A small autoregressive pixel model, trained from scratch: width 192, muon at rate 0.017.
Rows from block 6, named by matrix and row number. Rows with one number belong to one neuron. Each number is 128 + 32 x the weight over its row's rms, rounded and kept within 0 to 255. All counts start at 0. Numbers have three digits each. After the name is the row's rms in percent of the matrix's.
# gate: MLP gate (model.blocks.6.mlp.gate.weight, 768x192), inputs 0-95
# fc1: MLP up (model.blocks.6.mlp.fc1.weight, 768x192), inputs 0-95
# fc2: MLP down (model.blocks.6.mlp.fc2.weight, 192x768, transposed), outputs 0-95
gate.579 100:075074151152081147099114146106109155107108132129105178164167102146147127079131101158181143133083093114129151137058129064191187136122050130138162129092117141111156111171162138152173109117076086158092093095132132154143171190174154152124112110141166149134168081147133167184095163066148098155
fc1.579 092:222134136118074132111099117140100099126106146141105128153129128155106081120118148154175147111198103094100183070125100128159124117120083098154085136160159157126078157114118141166072081143163096118163106135184103118120125127113102120090185157109098104080061130115117116133141126051116142139
fc2.579 103:135078166096118126107164134135134173078096117168089106095147106160165140143109153152061136185096132177119173146157182161113099105150102118084144095097209099107142143112134124156111078111097203107093124114129111144157106055107124148081109111104142154145120132132179092150107178193142065170
gate.580 139:112142108158123140151079176055105109125144171167126122157162133107171168118112125122086124099168097060163105115096093116148155161100137144088149074029094129141111139129183139145147152120069154201124209197144152077110153127108112107134116137115115157129063126072100148119116116136149198101
fc1.580 130:090108167084200122155156130115110171101095125104163149171114099155105117100139142153118099154110117171130126140119054178205128112129108095150097136155136108128166096084132099103102173163156073155144088156171089131129141102136121136101141187205122056160159140145097148108077107146119171135
fc2.580 113:131143139163108162180100090083163110109137142125160119086160157143170177125152126054133163103141100167217095144138124131159165179104155148137094101119094065091102129101128166173138127123143110106127143156097148093105120137068148107164115077165130133121112141191134168084144130149164022113
gate.581 032:133146130181144123157138081134095181137123127144106177146125150085105095169113144099088096127172133154095081113139122108161107147103151163096107095133175168101116138160113150124090155138123141147142099182129141100120143048155162147148105190163130139100107125119159090040112103096132096180
fc1.581 026:139115122125092147103094135116127145126118111140084148132137086173173118168092117113102146132085126069100151137100158169129094170125145141113192079124109107124116163129129163138126140133156126167139089223080100139190176107190068109104170139111171151149165121102105063043124125120140124175
fc2.581 029:084128096145135160151101101126158129120215139145135119109104182158082125105176155100130154120105094111136151122096132129111155117180168097141175137134114078104127120143099139148164149072149145079063148122171179128070126130111102075175171109100071138056145192092160124122130157123130121143
gate.582 103:115074177115176175113103128176114075232112120144135139114132074188144117101107098090103129050092113106155136141162147178091173108171173076109150110168154181097128151136145117138153147118120159148126132183157111157117123134109068128172132131109110155101169126059131136158148139145084142128
fc1.582 098:143103147123146206127154190183150077164158089159155113090114083153133113179139131142092128051101092110093080147079151194122165138140168104148160080126137188068114092131144107122148149066138209168107109127138106143097146111103129121110116120109144150123139159139089128173125108128044222100
fc2.582 106:114147114164122145099116112134099158127183184113138094083188143159131126122080152156108116123186132187127133115082176134125099109125103140132061176145145059134140148153117127133116119151109100091113135108098174158130119191122139189150123072148139085120137161140152141069142178083086095167
gate.583 122:105086135148136111134138087145156121044151177146130206203106142102130109117166167167082152042117079145151133135090100098189170139169134142195117187172119109178145093155148129147131081134132116111134062136111051116103153107146111197105141058140209116133093082136133120133082139151105148137
fc1.583 115:157075127194088148118176120153092133097124113148037029186099113188196107137104135109103103132172130162122181095121135132126147143121142092159105121138168176073126104143147158088134119074130101154191111118118184108071152141172142134140105119164107181065146110124111088124183135098105107094
fc2.583 113:126094161104137147197123065072126113089132089110097105135140128102118104178060163171163095144114127122150114124108149140077096084113133173170177092133111159149151157154162119130054109134121103143109124098155121183122136109104097154167152142117138108117140194186185148105166181111194103077
gate.584 105:115058120155211148082111075140141180121198127161093142172125142096139162126158101103057096137122124136142087176099105112159106057106170130105110123084163087092154171117158138139106141159112130178149155095126137091123158147074146147085131098105060101147130205140164101150143047136127130136
fc1.584 108:099123105138121123088098129124137109156092133101178137094211124145135144136079114203119104149151194120127126102116068100127102156147103138142130142152108091150114103166151129124145110091133178163134060113128122135155193169145105145061154149049113113077110161117110131116172101215133172161
fc2.584 110:094167142166078072192147108074118092121139085042124150129110084108158099149129064050163140082140177151156155152165088097153218078104156125117110118129169169110148069115148155162132129109128072151123119157100162075158107132138152119136119154216089142099121114093138121114133096121117126101
gate.585 127:210166121131122108179180113178192052160108110170077145146091112167118127115089128147153181129088131133087127096055175124112038127125093141116145121109125169144173195124096119128164144141129125109138123135118080169099152095151099115164120147115176145142129166132155140205087081065171131183
fc1.585 123:167130104117141148061142115161148163207191157124150151095110129167125084134125131096139048146207106117148129158166133168088073108125148238152121135118141173085146141123090153070182192116101095133149119152076122166064169135133143104170154134133148136133123151163098128125121076135089150118
fc2.585 118:142122120075131118146120129145133068099114086123141138184123184122139136136108115083153109182079159171149168133114148161174125119065098117188175137154169117132098133101169148185135063174084123077139144088149118151153127085094139092193106134172149104141108123137129144109155147095106136129
gate.586 132:126153150137141157165130161111177142107124071161153145141099145125083106116115106137121091158189160118154152167122140099143120112138176158148129122122123189087167150100124141084098078194180127146102160110148110077140150080139137049175185118144097182122079129144133065120136132124120137126
fc1.586 140:098143082130186133136122052107085117130119121164068137170098149099115110131133135133162097133120121152192076160065105110086101112127165108078142142088106127128124112166138106181139134123096145067080164098175094150152156096125144146134179131182126152120077080202158158104173097113186140161
fc2.586 120:156101106117078130157180139156150124164177135125167170090099145157090132148103143138126087135139110156159152113094152111128148139086127122122161112104104147151150126115167137111149156140150162104149115122065061186149132073104128148105046185049153119132137088121118102146062114100086169171
gate.587 095:130188094143152157126126102152123120099124144093114156113093134130120175108074113104151141131190171101121017169089105106054166100094147119128137171093130135149170205103139060138109197113142124098135154104172132115150159106079087147125183193102150112113069114091183100097155114154105117106
fc1.587 087:121143109199138124073151101125120119093138084123120176127115095116071101124113086088161131129162103169157088102050111131108143158105181113149164189138170038120165154124104085171104183162119125117132161096148084112142183105138137138129145151145188100125123094101184133103163135115078128116
fc2.587 099:127085123179140071195133133154091150103130095168175119124176173178132143113152126136128103161113054123120148136108082087130124100106066103121136150145127121095097114163146114150129076145165095075142113134092140066146105075142181139177126124136127175109123090128077198083114138138121122106
gate.588 092:112135106095155137164163114103110102106115117131104104152166171183124169111075133107105083084176147121087117183113154073167151057129115096102133152142130130146128191084087080145099121132138165083162122125146138107134095056087098141114101156161126203143155190109079135172192097120118064203
fc1.588 097:142138066104102102105165123169143138172092080092095082142138113097164084118152151155154144078126138087122129129151121184065116152161116140124129141138175093064078108182142064142129072141194091103157096146172128164118148100179178134125108109086133164113095157159158110097087124100207090157
fc2.588 093:126119117123176171099193139067096141143197167100091171134134144103159135128088148113156122164156131144150147187128143127163133144143137116144159106134107093148131118090080122090128208145097166138180093108087169146117077166144081103066158133133158137164158114153084101158136094111048151137
gate.589 108:104098103127135104108135120167184136137135116108162114134082167169125075172167199193130126134170150117174098106183112139110101171160098186152164142099079052136058113127130079159075177133118095128115159140122149114094159158099188121125177125144091134166158119131180105142090086157123074145
fc1.589 120:119128183096117090130165132180119079140181138066063098164105145144125174098178193168148165101177135102057189145131136122107145169115118124093149129121137153088171035149131100069133090139093104159080139116168141095106088141110098135148105105171078122145193116080114100141114150153132149125
fc2.589 099:148153149104112097123063088108188107140108161104161102122102107088175190122141157171088106129164102096142108123142156185148108169186156164161097131104138120107147126153151078112197149119100146119137160119102117123122155138121162182144147151186128154103153110098123139114023072085139099157
gate.590 129:049102170158164116148149109124074107145126182145097121175108142117155177130092151128132171202145108173085098148115130087152105137125151126099127137143098102103158097135105106059085178119114111159155068185144153090081160063106180149102174090144161055104109121137098135151115179150168134150
fc1.590 126:195177096038106073152191114149178118126166090120121126112107130161094069120113099144093129136122050145149138213118100092130126058088137161093149177122160115132149135149159122137134132120145145109159115110138133161111144151142125097127114156100153123137126139158190105129101154082135118133
fc2.590 118:015131160127125180110111121178147107122100171144081098089118136117104122101122061128116079157099163157165104116155124112173165192115138053101145099112159164156152172169187139128119156182188078121145128149166157095054102105111147192077122140127106125073118183100061140062123129166097136118
gate.591 106:100127148156128178159122094151067109135128147160086138099135176135159144093147166085157083166173148084131119103103141135150157129139080105176178161093152149095176155096088159139130109121175142140159142140057164163085120115145077168170138158166109145145120120114122066087167046149156148089
fc1.591 102:147112115116094160132154153099099108157098110121143130127088156148131128127138149176096103069121140118018129105088054084167073099124139126116123154141162112134223144113145155197127147145148155115153106119170101173135109152098186172136101114073108117103158111148112172140088111142181134125
fc2.591 103:141087083136127075176100118156119139079077167166165162110183138107068073134158072118142156108123104135089188118113163184093120137174157122098087098072103148159088131129173163103117128098124131062124099132106135121079112108201067096176148177118143144132088101135160143169200063128168099105
gate.592 133:101115102210121103112114184162157139097122106105127145123172118143163173084114140093100137145105118137137216172067121105091108125115138116147124179138144098085147079105112159141153144098131155118185139106159207065141155087134125155115162154164166144152150098113045141142145087099173166136
fc1.592 123:183108142126174123159116081157145150186154123139146100057147113155174123146102194114157129171120125123148089029192105119119158150147117147173209144159146123108111137095109070161123130161074121138082137148124112081079108137159150117093099081117150117125143098202167100109142131147101104150
fc2.592 123:093159107122069110103146153122162138077151149058089096100192130168150129091147144103141116120083152105129062165124092086138108148184149152167128102115139109136172099126158068145149148131141138121125142147131107153162085077148130116139148138205106067103144121124109194092123078105102169183
gate.593 128:166196124125125096160094154096102148112145116072135116174062143094122119174122133137152153133071154154117133088098169147103142138137122177121114119136103101096131207131185131139172125161077100177179179162093178089091171111130131144101123106119085149074123120121132076035095145113136138115
fc1.593 132:137123104148169114078126138140128186119157171105183104149098121169126185062117104150097133058183186115135158115138114069111146091132146137144154110173120181158128169109139131118091129086125116057125121114158082086174154115189217143078149184141113144125113106104124117118085185113172176140
fc2.593 121:086102109092123166104090080118112239155187140146098125144123102153193133094157179127179136042087085127185094130160123110122176094137151110166080120167143086133101150159122111169094118161134160125151114113112143115142155131110123094168109106088104097109153175125122162126148186079134045140
gate.594 050:160146156170128157159105086129186174160177104088112133171115097121122119114118155114153086141144096101127133109084115090149114137131147087136098070145193148158131125134125126207103175076054108094143163114087118097105209154153088141095122110172068123089118114154135137146121119188149085119
fc1.594 050:098124141109164111115136154139153129095167117094104123074155099067134091186183128106154118073128144139138098138148127092136140188108109169209140093138053079088111120086104129121165044136112129085132151157086099101115097120108128097159133164158086152094094153164169107122101117112103117081
fc2.594 057:141178125161125141189159144099102113137132177136138168123157111156130150108089172093082139101110081141135106157101121142151113122141156145084113115192199156138163111112153131192179148100190107154126082129109132089128166115165097090103114158062155182138125119155134142135127093117175149115
gate.595 009:122077101170161136102179129104143118132104104138166155119134066134150084163116137119171102103078093074107124118064135091113134110181171095101149164126144097127140163122095170122105137126134159082152117157143165155077129153146141147069091168177143116179120177089093171152147172155160123160
fc1.595 010:113183081125083147156071086177133114085128167104136178098129127110088101089167155127091158153119088161143159115101091137144190112113102095135089150170101119167201069136177110077145113147134084151162125104096121147157146081161111120171139167151094117163089108137157149091126111125102092127
fc2.595 006:072173061146112146163172098137159156149134172102098155150121118159113089101105092093098130138075070090156131092105150135117155160137141136120148117179111155158109150106177119156170107129166111126134105192159117115070178163110115171165116179168150065153120151104072074104159105137154124135
gate.596 123:100160136157100152156116190127119154117151074135119099179156157162092139151134144099135104161116082145138082171117064078104081105123223102115152106061144137109135090153132100178127136119119142129127082139083167126140106094136111144136174153131139137117103113132098110185119179136190146110
fc1.596 133:138134061109096127165073152151109117158157144129125118074130110186122184142197176161136105140163131100118076126079079095166049094155183130162139069111099130127096160147127125136155095149150117130098083107111112147150147149149133121125140138164123118148122117060125087114091193173214136127
fc2.596 138:129163184141158120096116098083119125121128131119169136112147183072100104151103104144094148038109123128120189111141168166117096122125060149113138127193094211123088147095157113169135179117135099112106153102107089103121089072109141163094165081115149146086108160177146084081142135091123108069
gate.597 163:168114161141141131129114178103180052113123115108114099164108196147082126182108127113145140097162085158183120125089133046118118104129157147088155086154154080064079164105090197151199135054155166132097121121116180140076134159149074156141122106121152149154073175093186131129144107120128110093
fc1.597 169:126117144142167112105082112046154117145119079123115121155109115119062126135095143125107137084116095148088119101117081165139097131099103085156045116124200182108120136137126184090161126111109147156142172105165077115071125124120107117129136165117138120179039110109106106173131109148149222149
fc2.597 134:171099047113169106145118188129168052138163104123080138061153103086162083160212195131073085155128108079141142126096113111171105087166165123112162151139139113072146122075158147152121135089121090127156134175117180112128099152156112105096133222157157127109193094099178138171114114108131128113
gate.598 120:075142088142197074100121160105161163096155120103142100086168134141164181119090137076069163129107112154150093147121124093156116198173123092107117099116127151156089143149097094195126147117068156107157151134093157126120103118125130135177155177177078152123160125096129102115161089067162095234
fc1.598 122:113062181079116187124170095134123135155091089150151107099089132127129083104112152156126112095142174133156132134124086113144149124108071168163084123175157147121161153115201188081120120114181108144072172109124128136052132157128151116162153179134130128167193110148116130100132143121122109130
fc2.598 124:134139086188109064089150120155141120114150139087128094102086076152172148106161132090135118115216095151126143077106155192128123183118148136143134111132136183120087085151096088134109147126138185204181138108076140150149139128136080116096088144152100174106109127092123126151154114137127153161
gate.599 146:147159155095143166085092185129134088142148185116095154138121165155052129118164126132161131152115128142139142065154132085097077133130097140216157130130157175137171143141093149092130108138061080112141123055157105104186118129154116140144156090099095201136104159130153109123184072129106156097
fc1.599 122:108128088164053141102109129130086146131163108125142153104107075112190167122144121151162090138154120083113104180101191170125131131082143141125129120151139129157041146140141141138113153099174143076127113177053133151099090110167134192083087176158125147143111079144147174067070115067084072103
fc2.599 115:161190151126163142153210077066180116114119153091112053186135138133084105112052096137117134124128201145146118135086107180082167176153102121124154131115134129123145148147162107127196137056064181082104098145140169128123130134162100113137094074104112174103123077172212138064160108146133191107
gate.600 045:119106174175097169171114155180118114126168124109068086115112183083192103131116172060140130163114133183129119094123107161065099133154116108169129118067139141090130145130128169160136174124122127209095106146114178146118125119122157121135197148109130179096202144054129112066171099107155079128
fc1.600 049:151200155130155156176094182104133160055153186142127145085089133114157156100122148091166121119096082179080054120120108131126115104133140117149046154115120116112105070141155192134139097162162130177106118137139122115123103159137133069108189122158105113133191148035129126114105100107157128180
fc2.600 044:133062148177115131070149105119078111171162123169131132134116119204148145147147182087152130084164156170149132087131140174119112111143098144114130104159161153139159105158058121093102143034117120132106108132091156135175116125178182089126147151143159121112112137147183145125067158119127132122
gate.601 111:056123144154126143130088117126086172142180145134088112144108131141117098160134152088172080128097194097136133133183163128180138183144100158129149114166090126114098137101142151116150123151103171131084190116146128142158131133117119093132149109090116191194154178132135135080158143132143135121
fc1.601 120:128141215104098137109136093167169144111111095101107139178192136125147069115149128199102136114113151221099120123096121112129132090131137087097122105115154126098202196143102081149170127117190104161182110175055158099057120185124113138154084142139114114068105126115140111140111087098100152091
fc2.601 116:065136133119162118143154094137144105124104111099137142108133121130179177105106121051096098085174058103139162136143110130140119105141113122245076124181160117140124103113142087145072108152104187140118134108113081110132082115114105155154144114139165109137099119154158121147061130102148139106
gate.602 099:124209112166081146108127104085169103172107129144157155154163096165148146144167120120127103131171079086109058130058144148150158136155108144081129098122067095116066167043108084116091156118135162189149104118138167126154084131163205124082157175106123118112086120122107116139102149113157107170
fc1.602 101:077202182107203152138154113128138106134145132123124139184144062125140122143119106127148122184173152155096103142088130179097137111177162178105071097089158098070091124090131060154165128154092150162122095138134139175159088161168135105104065138121102149078135125124177111096167103141122093134
fc2.602 089:116162190183111088106070142100112196120147130108183148146126155133130072099152162159119128106090102141168128094122127119196088135062179150131202189114100113114138137187137162076101061113122119087092114105050171147115192098122141110144138078125137105085083147130087173139126133074114061118
gate.603 070:127116114072061138115133116109106145089149130132123183102143197138125143196092128062146163142117158090159112127189155164097119157121127141112067135107112177108088134148142138144198124121172127115142057138174137161096115072135201128129173129096062139145129149126143080112087081139122103105
fc1.603 068:091132112134155120128122132139135085156154152104131068155096101155129085024171117160130072123160116128094142081091094110134124094172105044123153093183177123145131161118140098108090149103102172119148202164135141159124155165111059151135147125141164123125094114105091125152159136124162178154
fc2.603 076:111156119132021138098071125118152151064103127100146172090127179137191127129149093089171120090137178127143147076124101136114090150105091159116102097133109121110107101147147140125185068125135121132133123163093153134118098081132147086106144121089122155125120135206117050168091121121085123160
gate.604 113:135124131121135105130108166037092125157131112139132088179063164166042143163124155153100123089174116121161084105141138162096125111097105119144141097105131121096152141115091084153162108102133143106162145092129133108119108130189104111159156121166088113122116089181067097174166149121177161160
fc1.604 119:133122057171134114144149090077090155174192087113138124148093133161092097146113177103065135047176140116124154105123121110135128181147089154099161097098121168077103139150150132135128072060182129084146109106171111145129106103094107084130177137201105123079124079173104107144132137151183098071
fc2.604 125:112175198082070130198150098158125134069135136135099143114110133121180100133144140091177126148141099127118084142157117108168088103156137109166117108134180111127146109124146113145159125133149155120104217145049066075172107124073128157103132155107146142183218159090184100134108131079134142119
gate.605 105:148129135092125079134153181095186093074131114101153165143116095084143138080155105190137120125089132108147094134104076097139140155098126149127137137090115107054157137121103060168119127100074113109144108156155111126085103156206095211103138062141184124139147143140160152137111101119123194129
fc1.605 105:120137098102098164141191176075127128178166173124148123142119072091142161136088101196110101115169064140186076074141107138168230157121156155131136133103147107135160195152104139180083180148128090182171092137134152125119101123138133107128105120093095156083163172165073071122101189127094124096
fc2.605 098:134124115135130165148072158170113103110117072132135138133158190171062120186080099108139156126128145156051131135140144091080078098113082117132140208147062146143109107138131127118173135127074197162100171149137130142164140037168116114152109125113133097158118116152099133144127088154174126106
gate.606 082:094163084105118106131104128123180065168191092121116136147183196153041086062188140092184094087056136144116135110158159214145130158124077178127140164102205110156138166081118112109115131089094136157177134131054121145112104083135165097108100067127093103071114103136131142129144158171113096166
fc1.606 087:123164126070091139136196171156140165090100100148110123104119129133116138120116182144113104132119067147180121145108133127188084087103162119084142116144143111189132162111167107091191140136180177078128096117197082174098181169094115130173145125141094108118166124192115132181085088118176165133
fc2.606 093:062113126102200087090135055183133140150191107178142100128138173174139166101162106191169129114100139127100164179175179119064151202166168150120168152163161108113179153096095143085116179104088091097122131103149132081131109133152075130106127143116190125087066106126136162107083124142094104066
gate.607 131:096132138150093151086125216076189086133132151115157141161090110155152123128122114166124164131140116068156118166139100140160136140184083189106129071102149090090145095136117177113140189104132118115093127084172117096124126099113111099157125149170120137102116180082146120108093155168107091158
fc1.607 132:082119161117130116134164082095122145144143125110097162217181164093123136157086111149141084129164117085094159163127108054129133169157147135139102135115193099154045125119051124132143144092090117097091141165139155132152115077134122140127138131127170101171149107132101120096107077133108126154
fc2.607 128:095113091106135134135076142145133081079111112126126094166153100132104150169120112130109110130096129182112116149099093186097158165112105119190118116152082109114107142090169111158129131151095149113149153077178114082143142136148155131139193094168079244115061098198109056155141165161105085145
gate.608 007:089176104172158107174101143157108113088119136102187173162091094154078141134091151162109100141168083094091153138131173128106147125094134171088125100098096085095152134165090168138186106107175147099118169095092145158112102075134104156172126100130112143142075057139111111089180121164157093135
fc1.608 008:177111116087107137161159151070119151074129187112104100143095124135112162165103144156145057118097131157167073130119169089162092116099142121174075100122106088157105070193180174138103166100099114155181091086148092164168093160121137165111090090087167129156107078082099144107137092143077118142
fc2.608 006:179103106105159080159140086053096091082103165112132058112141173106148109117109149111170071102152137103156085117209120153131192122057087133156162102110125120162109086182102138146149117155119173138232131140160114081113152117133134162118129086155122103096115126110103160128101145169090117170
gate.609 127:122165111124114179093070185114054128128139162146100167095154117125110147139121030144139122161115131120127165121166131171156149132159125221122144094164147125151096217156148086126129155154157156184084127116120154134113144147138148118139129148137077104166118115117123201102080096118142140079
fc1.609 126:106137109137110107101071133106068121144146164151122139083132114078098140117114091066130107205097133095076135104157117196124129147124110176193068100116177106147134198132182107064178126168235170136109178129119166113120103081111198118123120111166118132162078151165153066114117127125149161043
fc2.609 120:136106139088096130109140139154118128147177182101183073079137096111176164125141151140141111082158130134183148096130125181115152124139131097079138178151066133123175074099087109079083080107127104100155108128141134070137118164134122120143085133152149077111164107134086207100135083133150156139
gate.610 129:127120131098103090133119153151149094110211158117085107141152154132185136119115118153172077141169159141109149133193101167052148134090075142122150164103130119089145105148118080152158179096097108145187092188119126063134148133097150105020084148084115176154199155171133106112136110117119144099
fc1.610 111:136106108118151145098122123103078145126107129171134226179141109054108145186107072147147106133102139164126104144125155182159104084072158137162114173176118177162138161063143143110104095164077145174173178099166100186115106123149148109213140051117131071136091115102103118107098128173137123136
fc2.610 108:084141113122160098170156133137151075157137154152154127069115116128140122115117071142115076133180132158170116133174173128138138083201121117136074087117063107129120128164129107099136112192139100141147104109198099078142204111140125081162133134101115086164132127212099127166180109126147128101
gate.611 118:064149121081123098167130088093167204113148143125155177174137167092130151134110175126167130084183198095100095126104128158139112103129214146173133126129181121168143065082146111140148107155138145128122140124110134107124163132129129119104105079113169152157114085076088113219132119119164200047
fc1.611 112:165115111164096143106115110131070120110137118133077062120100106118124106103146096126104097118145087216146212103206151135090135115078062136086139103120108151117126091144140173158133153131099113137103080093145134140158143143147179103168132120174052143097134167177190136071172164086115105178
fc2.611 108:107087114136163126140078080147164148098148159072158142086111152123152112137106119180112114118075119101113111108096136142091151128103153147139115122097154174137082142116110083172088100125133117137116149115181149100109088118186141146102088152147166093147188091080112113090148163127175180154
gate.612 043:204135118110110112135177099099124059154172116085128109059152090082198142114155135115159098158098111126126109153173123152138150138080153117146137078092207164096148120178078149098148104194134082125138106124127094104088110141111103154098089128107066119119173121090164125167132124073111070183
fc1.612 039:154096157121127112188101174139104131160114144207095125103114167147119129112098161122100199131048117158140120079103124094132113164085118144090115182100139105120185075109153149149088162137100198147127159092052108131129061095187053068120169063155112143098094107137165136142159181158129072153
fc2.612 050:092143140163150142123105117140162127114139171173124123166084085120145070111086125113175136107178114106167080125094135136107125139056098186137208115184108108136130054157155090146154138096137134151147154152164166087082152100106168173131088120131128053176131095168108096093169164102097110178
gate.613 122:144179193183114133116051066117159139162092110123118130101129138128127108120151109160127094223165165147129096119138145061078098160207136133122156084078112119124132125086132147163107123131178109085107082135100124115125093117147107122173148109197150132095097102131134138095179159083134119126
fc1.613 129:158142152105121162138129134139131084144125111113138115095113123116091211071165122099181107111146108188098165120091139152121170152119171139143142086188144103093088113157097127136112090112153101102152091173093117119132212088055058088086216192141117135105160138158136089161124149112094112185
fc2.613 133:042189079171174117128150148118177166106097100165084118152107117114111097212172103173083117135164185047109074168112122099072158101120101149160113091119096104073104122130111106175130141160114151134132123097121166145121104120154181123161152061115159128121138088156167114135122172131135124087
gate.614 095:139143149104101114150104111152120083164132137070095130094100142136163104114175185103136143153114138168107098186105150071137147098123082178136107155095129083118154152118164030138111156155172086124092118083083168139087139113067155087152124123150121175103120095139163166129168151092100122114
fc1.614 082:135116081094085114125109138186161130147147128094056124093108119156162101103198140092125118177138138158115108200106142075131131120145079196116113155092105070108119159139167074152140134114162107110084094113116143118064169148064146091104134140119114148110162128140139167137157168092097099134
fc2.614 108:152087075107133096134152117139068132080165135114175129074178092120149108120104123182153050154195099183117114118123109124194137114137123119078109128142085112092160075092119105142113167117178091170113154145122145113126097147160124147118109116095151156166201139145167162170088135142141126143
gate.615 129:113157159149135182113097160146104108203129129116126101129085109134156128124127128175165094108104088090149174109109135124095186128157083161113155136167081131105142083164154142141157138134144123104125119140085121109106154132108156113154141099109090089131111171157141178158102021083131161088
fc1.615 120:102145169154119122134118070153122128113141180103132120142105125140110073164154126128185115113161152109134169110040129091149116121052108137153205108094144088142126150104099144084107131121093134159137168124149135141134151175087159171106079111118080160135090094150126127118118123163199109144
fc2.615 111:177105102191211056179134111112041133102128077097088158098150133133059111154075151068082140150076108139119153063135139121106176120152105133115147124122144130119157144118177094155127139108080149110124100196145130113169196135142093145113183140067128127126174147164096160119128133137104159153
gate.616 121:089150084116077122067105155146120120104090120134155151149116086204148105158166155111191154074146098184150142212154154088066086083081169097151095161151102141108118115082143150187136079175100136162148103069147164161122135129164141118179118065110138186096149172147123135125149130143160162185
fc1.616 111:172099158135130124220130101103132109131124173148089122111146167033127157115135089129039064212122126049105092084104099124151117140176129156110112103081122122141113124131133102062159151131150148124186127227146123122085122156093110131078136177156132086127093073139145124133150141117137063124
fc2.616 128:091192113105106144144145117096105134134094123149145161091106176109089117164124125131173177175139141149110127143144098121093180116143128150147150210149157108129098173054122119122174153173095164095104184104088153157129119088140181088130119135095107117094087179120156101117100095157106158095
gate.617 151:147113144099187142138148107084090136154158101127180134154049118175115173134090131148105103147141133103143172116107100163137120142110087102146159166135099198144128078115135106089110127144143157076158075134155151138111115140096080141092126179137136111161088048154098077167122125203138093137
fc1.617 158:119122151115180178151095089108054083177113115125160164152071114130111162201137105172205119044130126156133131116068106171128113123106156118120144111148128160184125078113153112133123083113138134118152090105098149155059100142080094120139134148139094154092106093115078068165103096227149055149
fc2.617 143:106058163093124089111132156139158145120165129131082184127139063167158076095064120149108120147090099160132115124132090181165116113133079076157109123114164135124101127075184055153142151111106135110208162157049119137165122183146158161129091173119132100168133136114152057128115156057121148095
gate.618 048:096121112163178063158054159137145150205094129153097080155077126154140133127121113148149067102152121191126112159198115098130127110113153134122141185175153152139131111093083147119145165153077105187195199136122109091107096067123134137108095106096141164090112154141127157119095136142124095125
fc1.618 055:151110138161048120178135108140114174187148142090118149148149160098100097099108102125129128101144100096136142152080153129104129133135143107140145147164112064147168108152142148156118123141126067121126146148071114096141178161110100143055127131153150123123154099089091122155124098091210110097
fc2.618 057:136118124094143152163103102144206158049160085083140094135144091164143090212161138151121169173075125116137126076120138147107113155166117106167130109053115150163094142112137163135121149114123167060114111146133149122133096064122147123124154128136070113087138141115160138084131179124095146157
gate.619 106:114133105141183169097150116098127046125091088106098145110140081096149116113111121149192147062195183110118132161128138128154140075136130126135182107111169093152151122137080197090121049163111092169205077143101165112117146119144174104202123169079067110140213158089099165079098074087121148166
fc1.619 105:139077180144150153191132155152093146145150169194129077146096114129139129096035115129085110117079090167125165046158123083201109069152113138128107123162068112108142113080125188145138182137160127081115176070124156153131092133130081184135141115158102149088121040108150143129143160134159108132
fc2.619 105:134111091166116167148134130101148159115124120159060115209102160124095096115168136077150056152196136131171095113085160114120108134106138098122142137148141166161145103096127133124090147146154130125124135118169157140116187076137114207112125178097174076114128100153115123099206165087097133161
gate.620 128:117105122121159155193108153125102103096123141158105167119122120128150166088112153119063115118137163118145132108087161161143170098161152127195066102112155141135100098096153142144169145199142116131093083121121143089126074137087150101150111111128171184065079111122091105127136114138175130170
fc1.620 112:133114142158132127060109078146133090122157125144112087097139163078107140140193173168226127162123109204137152113131134119124056153120127138073171108164117108150146132186102055095079137129069137166144138139119126160115209153108120171101124135167140081178116142087117150131101152129118167155
fc2.620 111:074128142126140163137110119165077123097135138127121126112117142134105144134163138166080133127139165059125145126181148206177080188158081120156074124097083108052119061129115147106183108131115195135142106154126108134122093147116160108122091112132149149133121090169114104094156080075109181138
gate.621 115:173117161135124167149193080078140113119110094124149147119118092137096122146071120182124139096138057110118119057104171112136144136135137139094205073132123117139121130091137117162111213086169099184127086136165108148121106090167079198122146162100072140152172132135111194135128098064092151143
fc1.621 114:072161155136165134087160189071138212150121051109104124085109081137082113168125123121169126143193115228112097104089153121135177153115119076151149134166136140117103153078140152141094127092137075141121111159118130159143129117189175111128220150121102070146115145112113119096097133158138212049
fc2.621 104:143116121048156107133160150137045073140148216143074095128110132118075149124140149094119131065126150136077169143139112125109128081128140156140102081139165080151167169141120134140157087133116146123132163098145135160074093142115124154169118133105092184106141111154132161103162111095189066173
gate.622 122:122145155107143114079094120151119149150130126079075066178151098118127172072127123086100174103153096144120136060117131121169109085130137131119089117112141136135105139104110116132121171155182122093104102227161155142160095121138090142117147179148182158140170161097119165111097156141126132105
fc1.622 125:121184107161158112113130118138088110146100156200180123096086143158116117138146073141090105104134130125116139115124139140147025116152120127109130079152171089188168128109105169132151079116126086163118127096028132162129095112094182149175106105116150137122101114118164144178139048120210143165
fc2.622 122:129043046072126137156145148165178113138103126101115150117063082133125136150080178122129173182166097164136126101102151138129176140138131092164148120137116127061095066140161105176119117132178186206124165170136149088174096192074103162088129116115117128157090074081075169162137197122121075178
gate.623 008:155153167126111093119164151089149075146084084134113140096114141157190088105171100107172081095125102115146211155127096111186175179136084104125146115077106143146132107185069104133125170078090101109125169092122073110110093124147151155137153153150062176114132090099118105158101188155072128093
fc1.623 008:103157095141090167174156192198123129147132147155094092107154129110077086154181076160091084163146112132106188139083112098168145140153085097149171161154176167135090158149097126085111077174162116097152172157169130101175132109069144151109058086153114156107143151154158132161131124113160152148
fc2.623 007:099183076135091181184128170151129065153146145116172137133124210114118124186163108115132135193068125152159115122108039106159101137106075111106107173154125158154132147169137167095139156128098040082126174131156103100201148127119146160092128111115102183176083129085185087174136096092127149094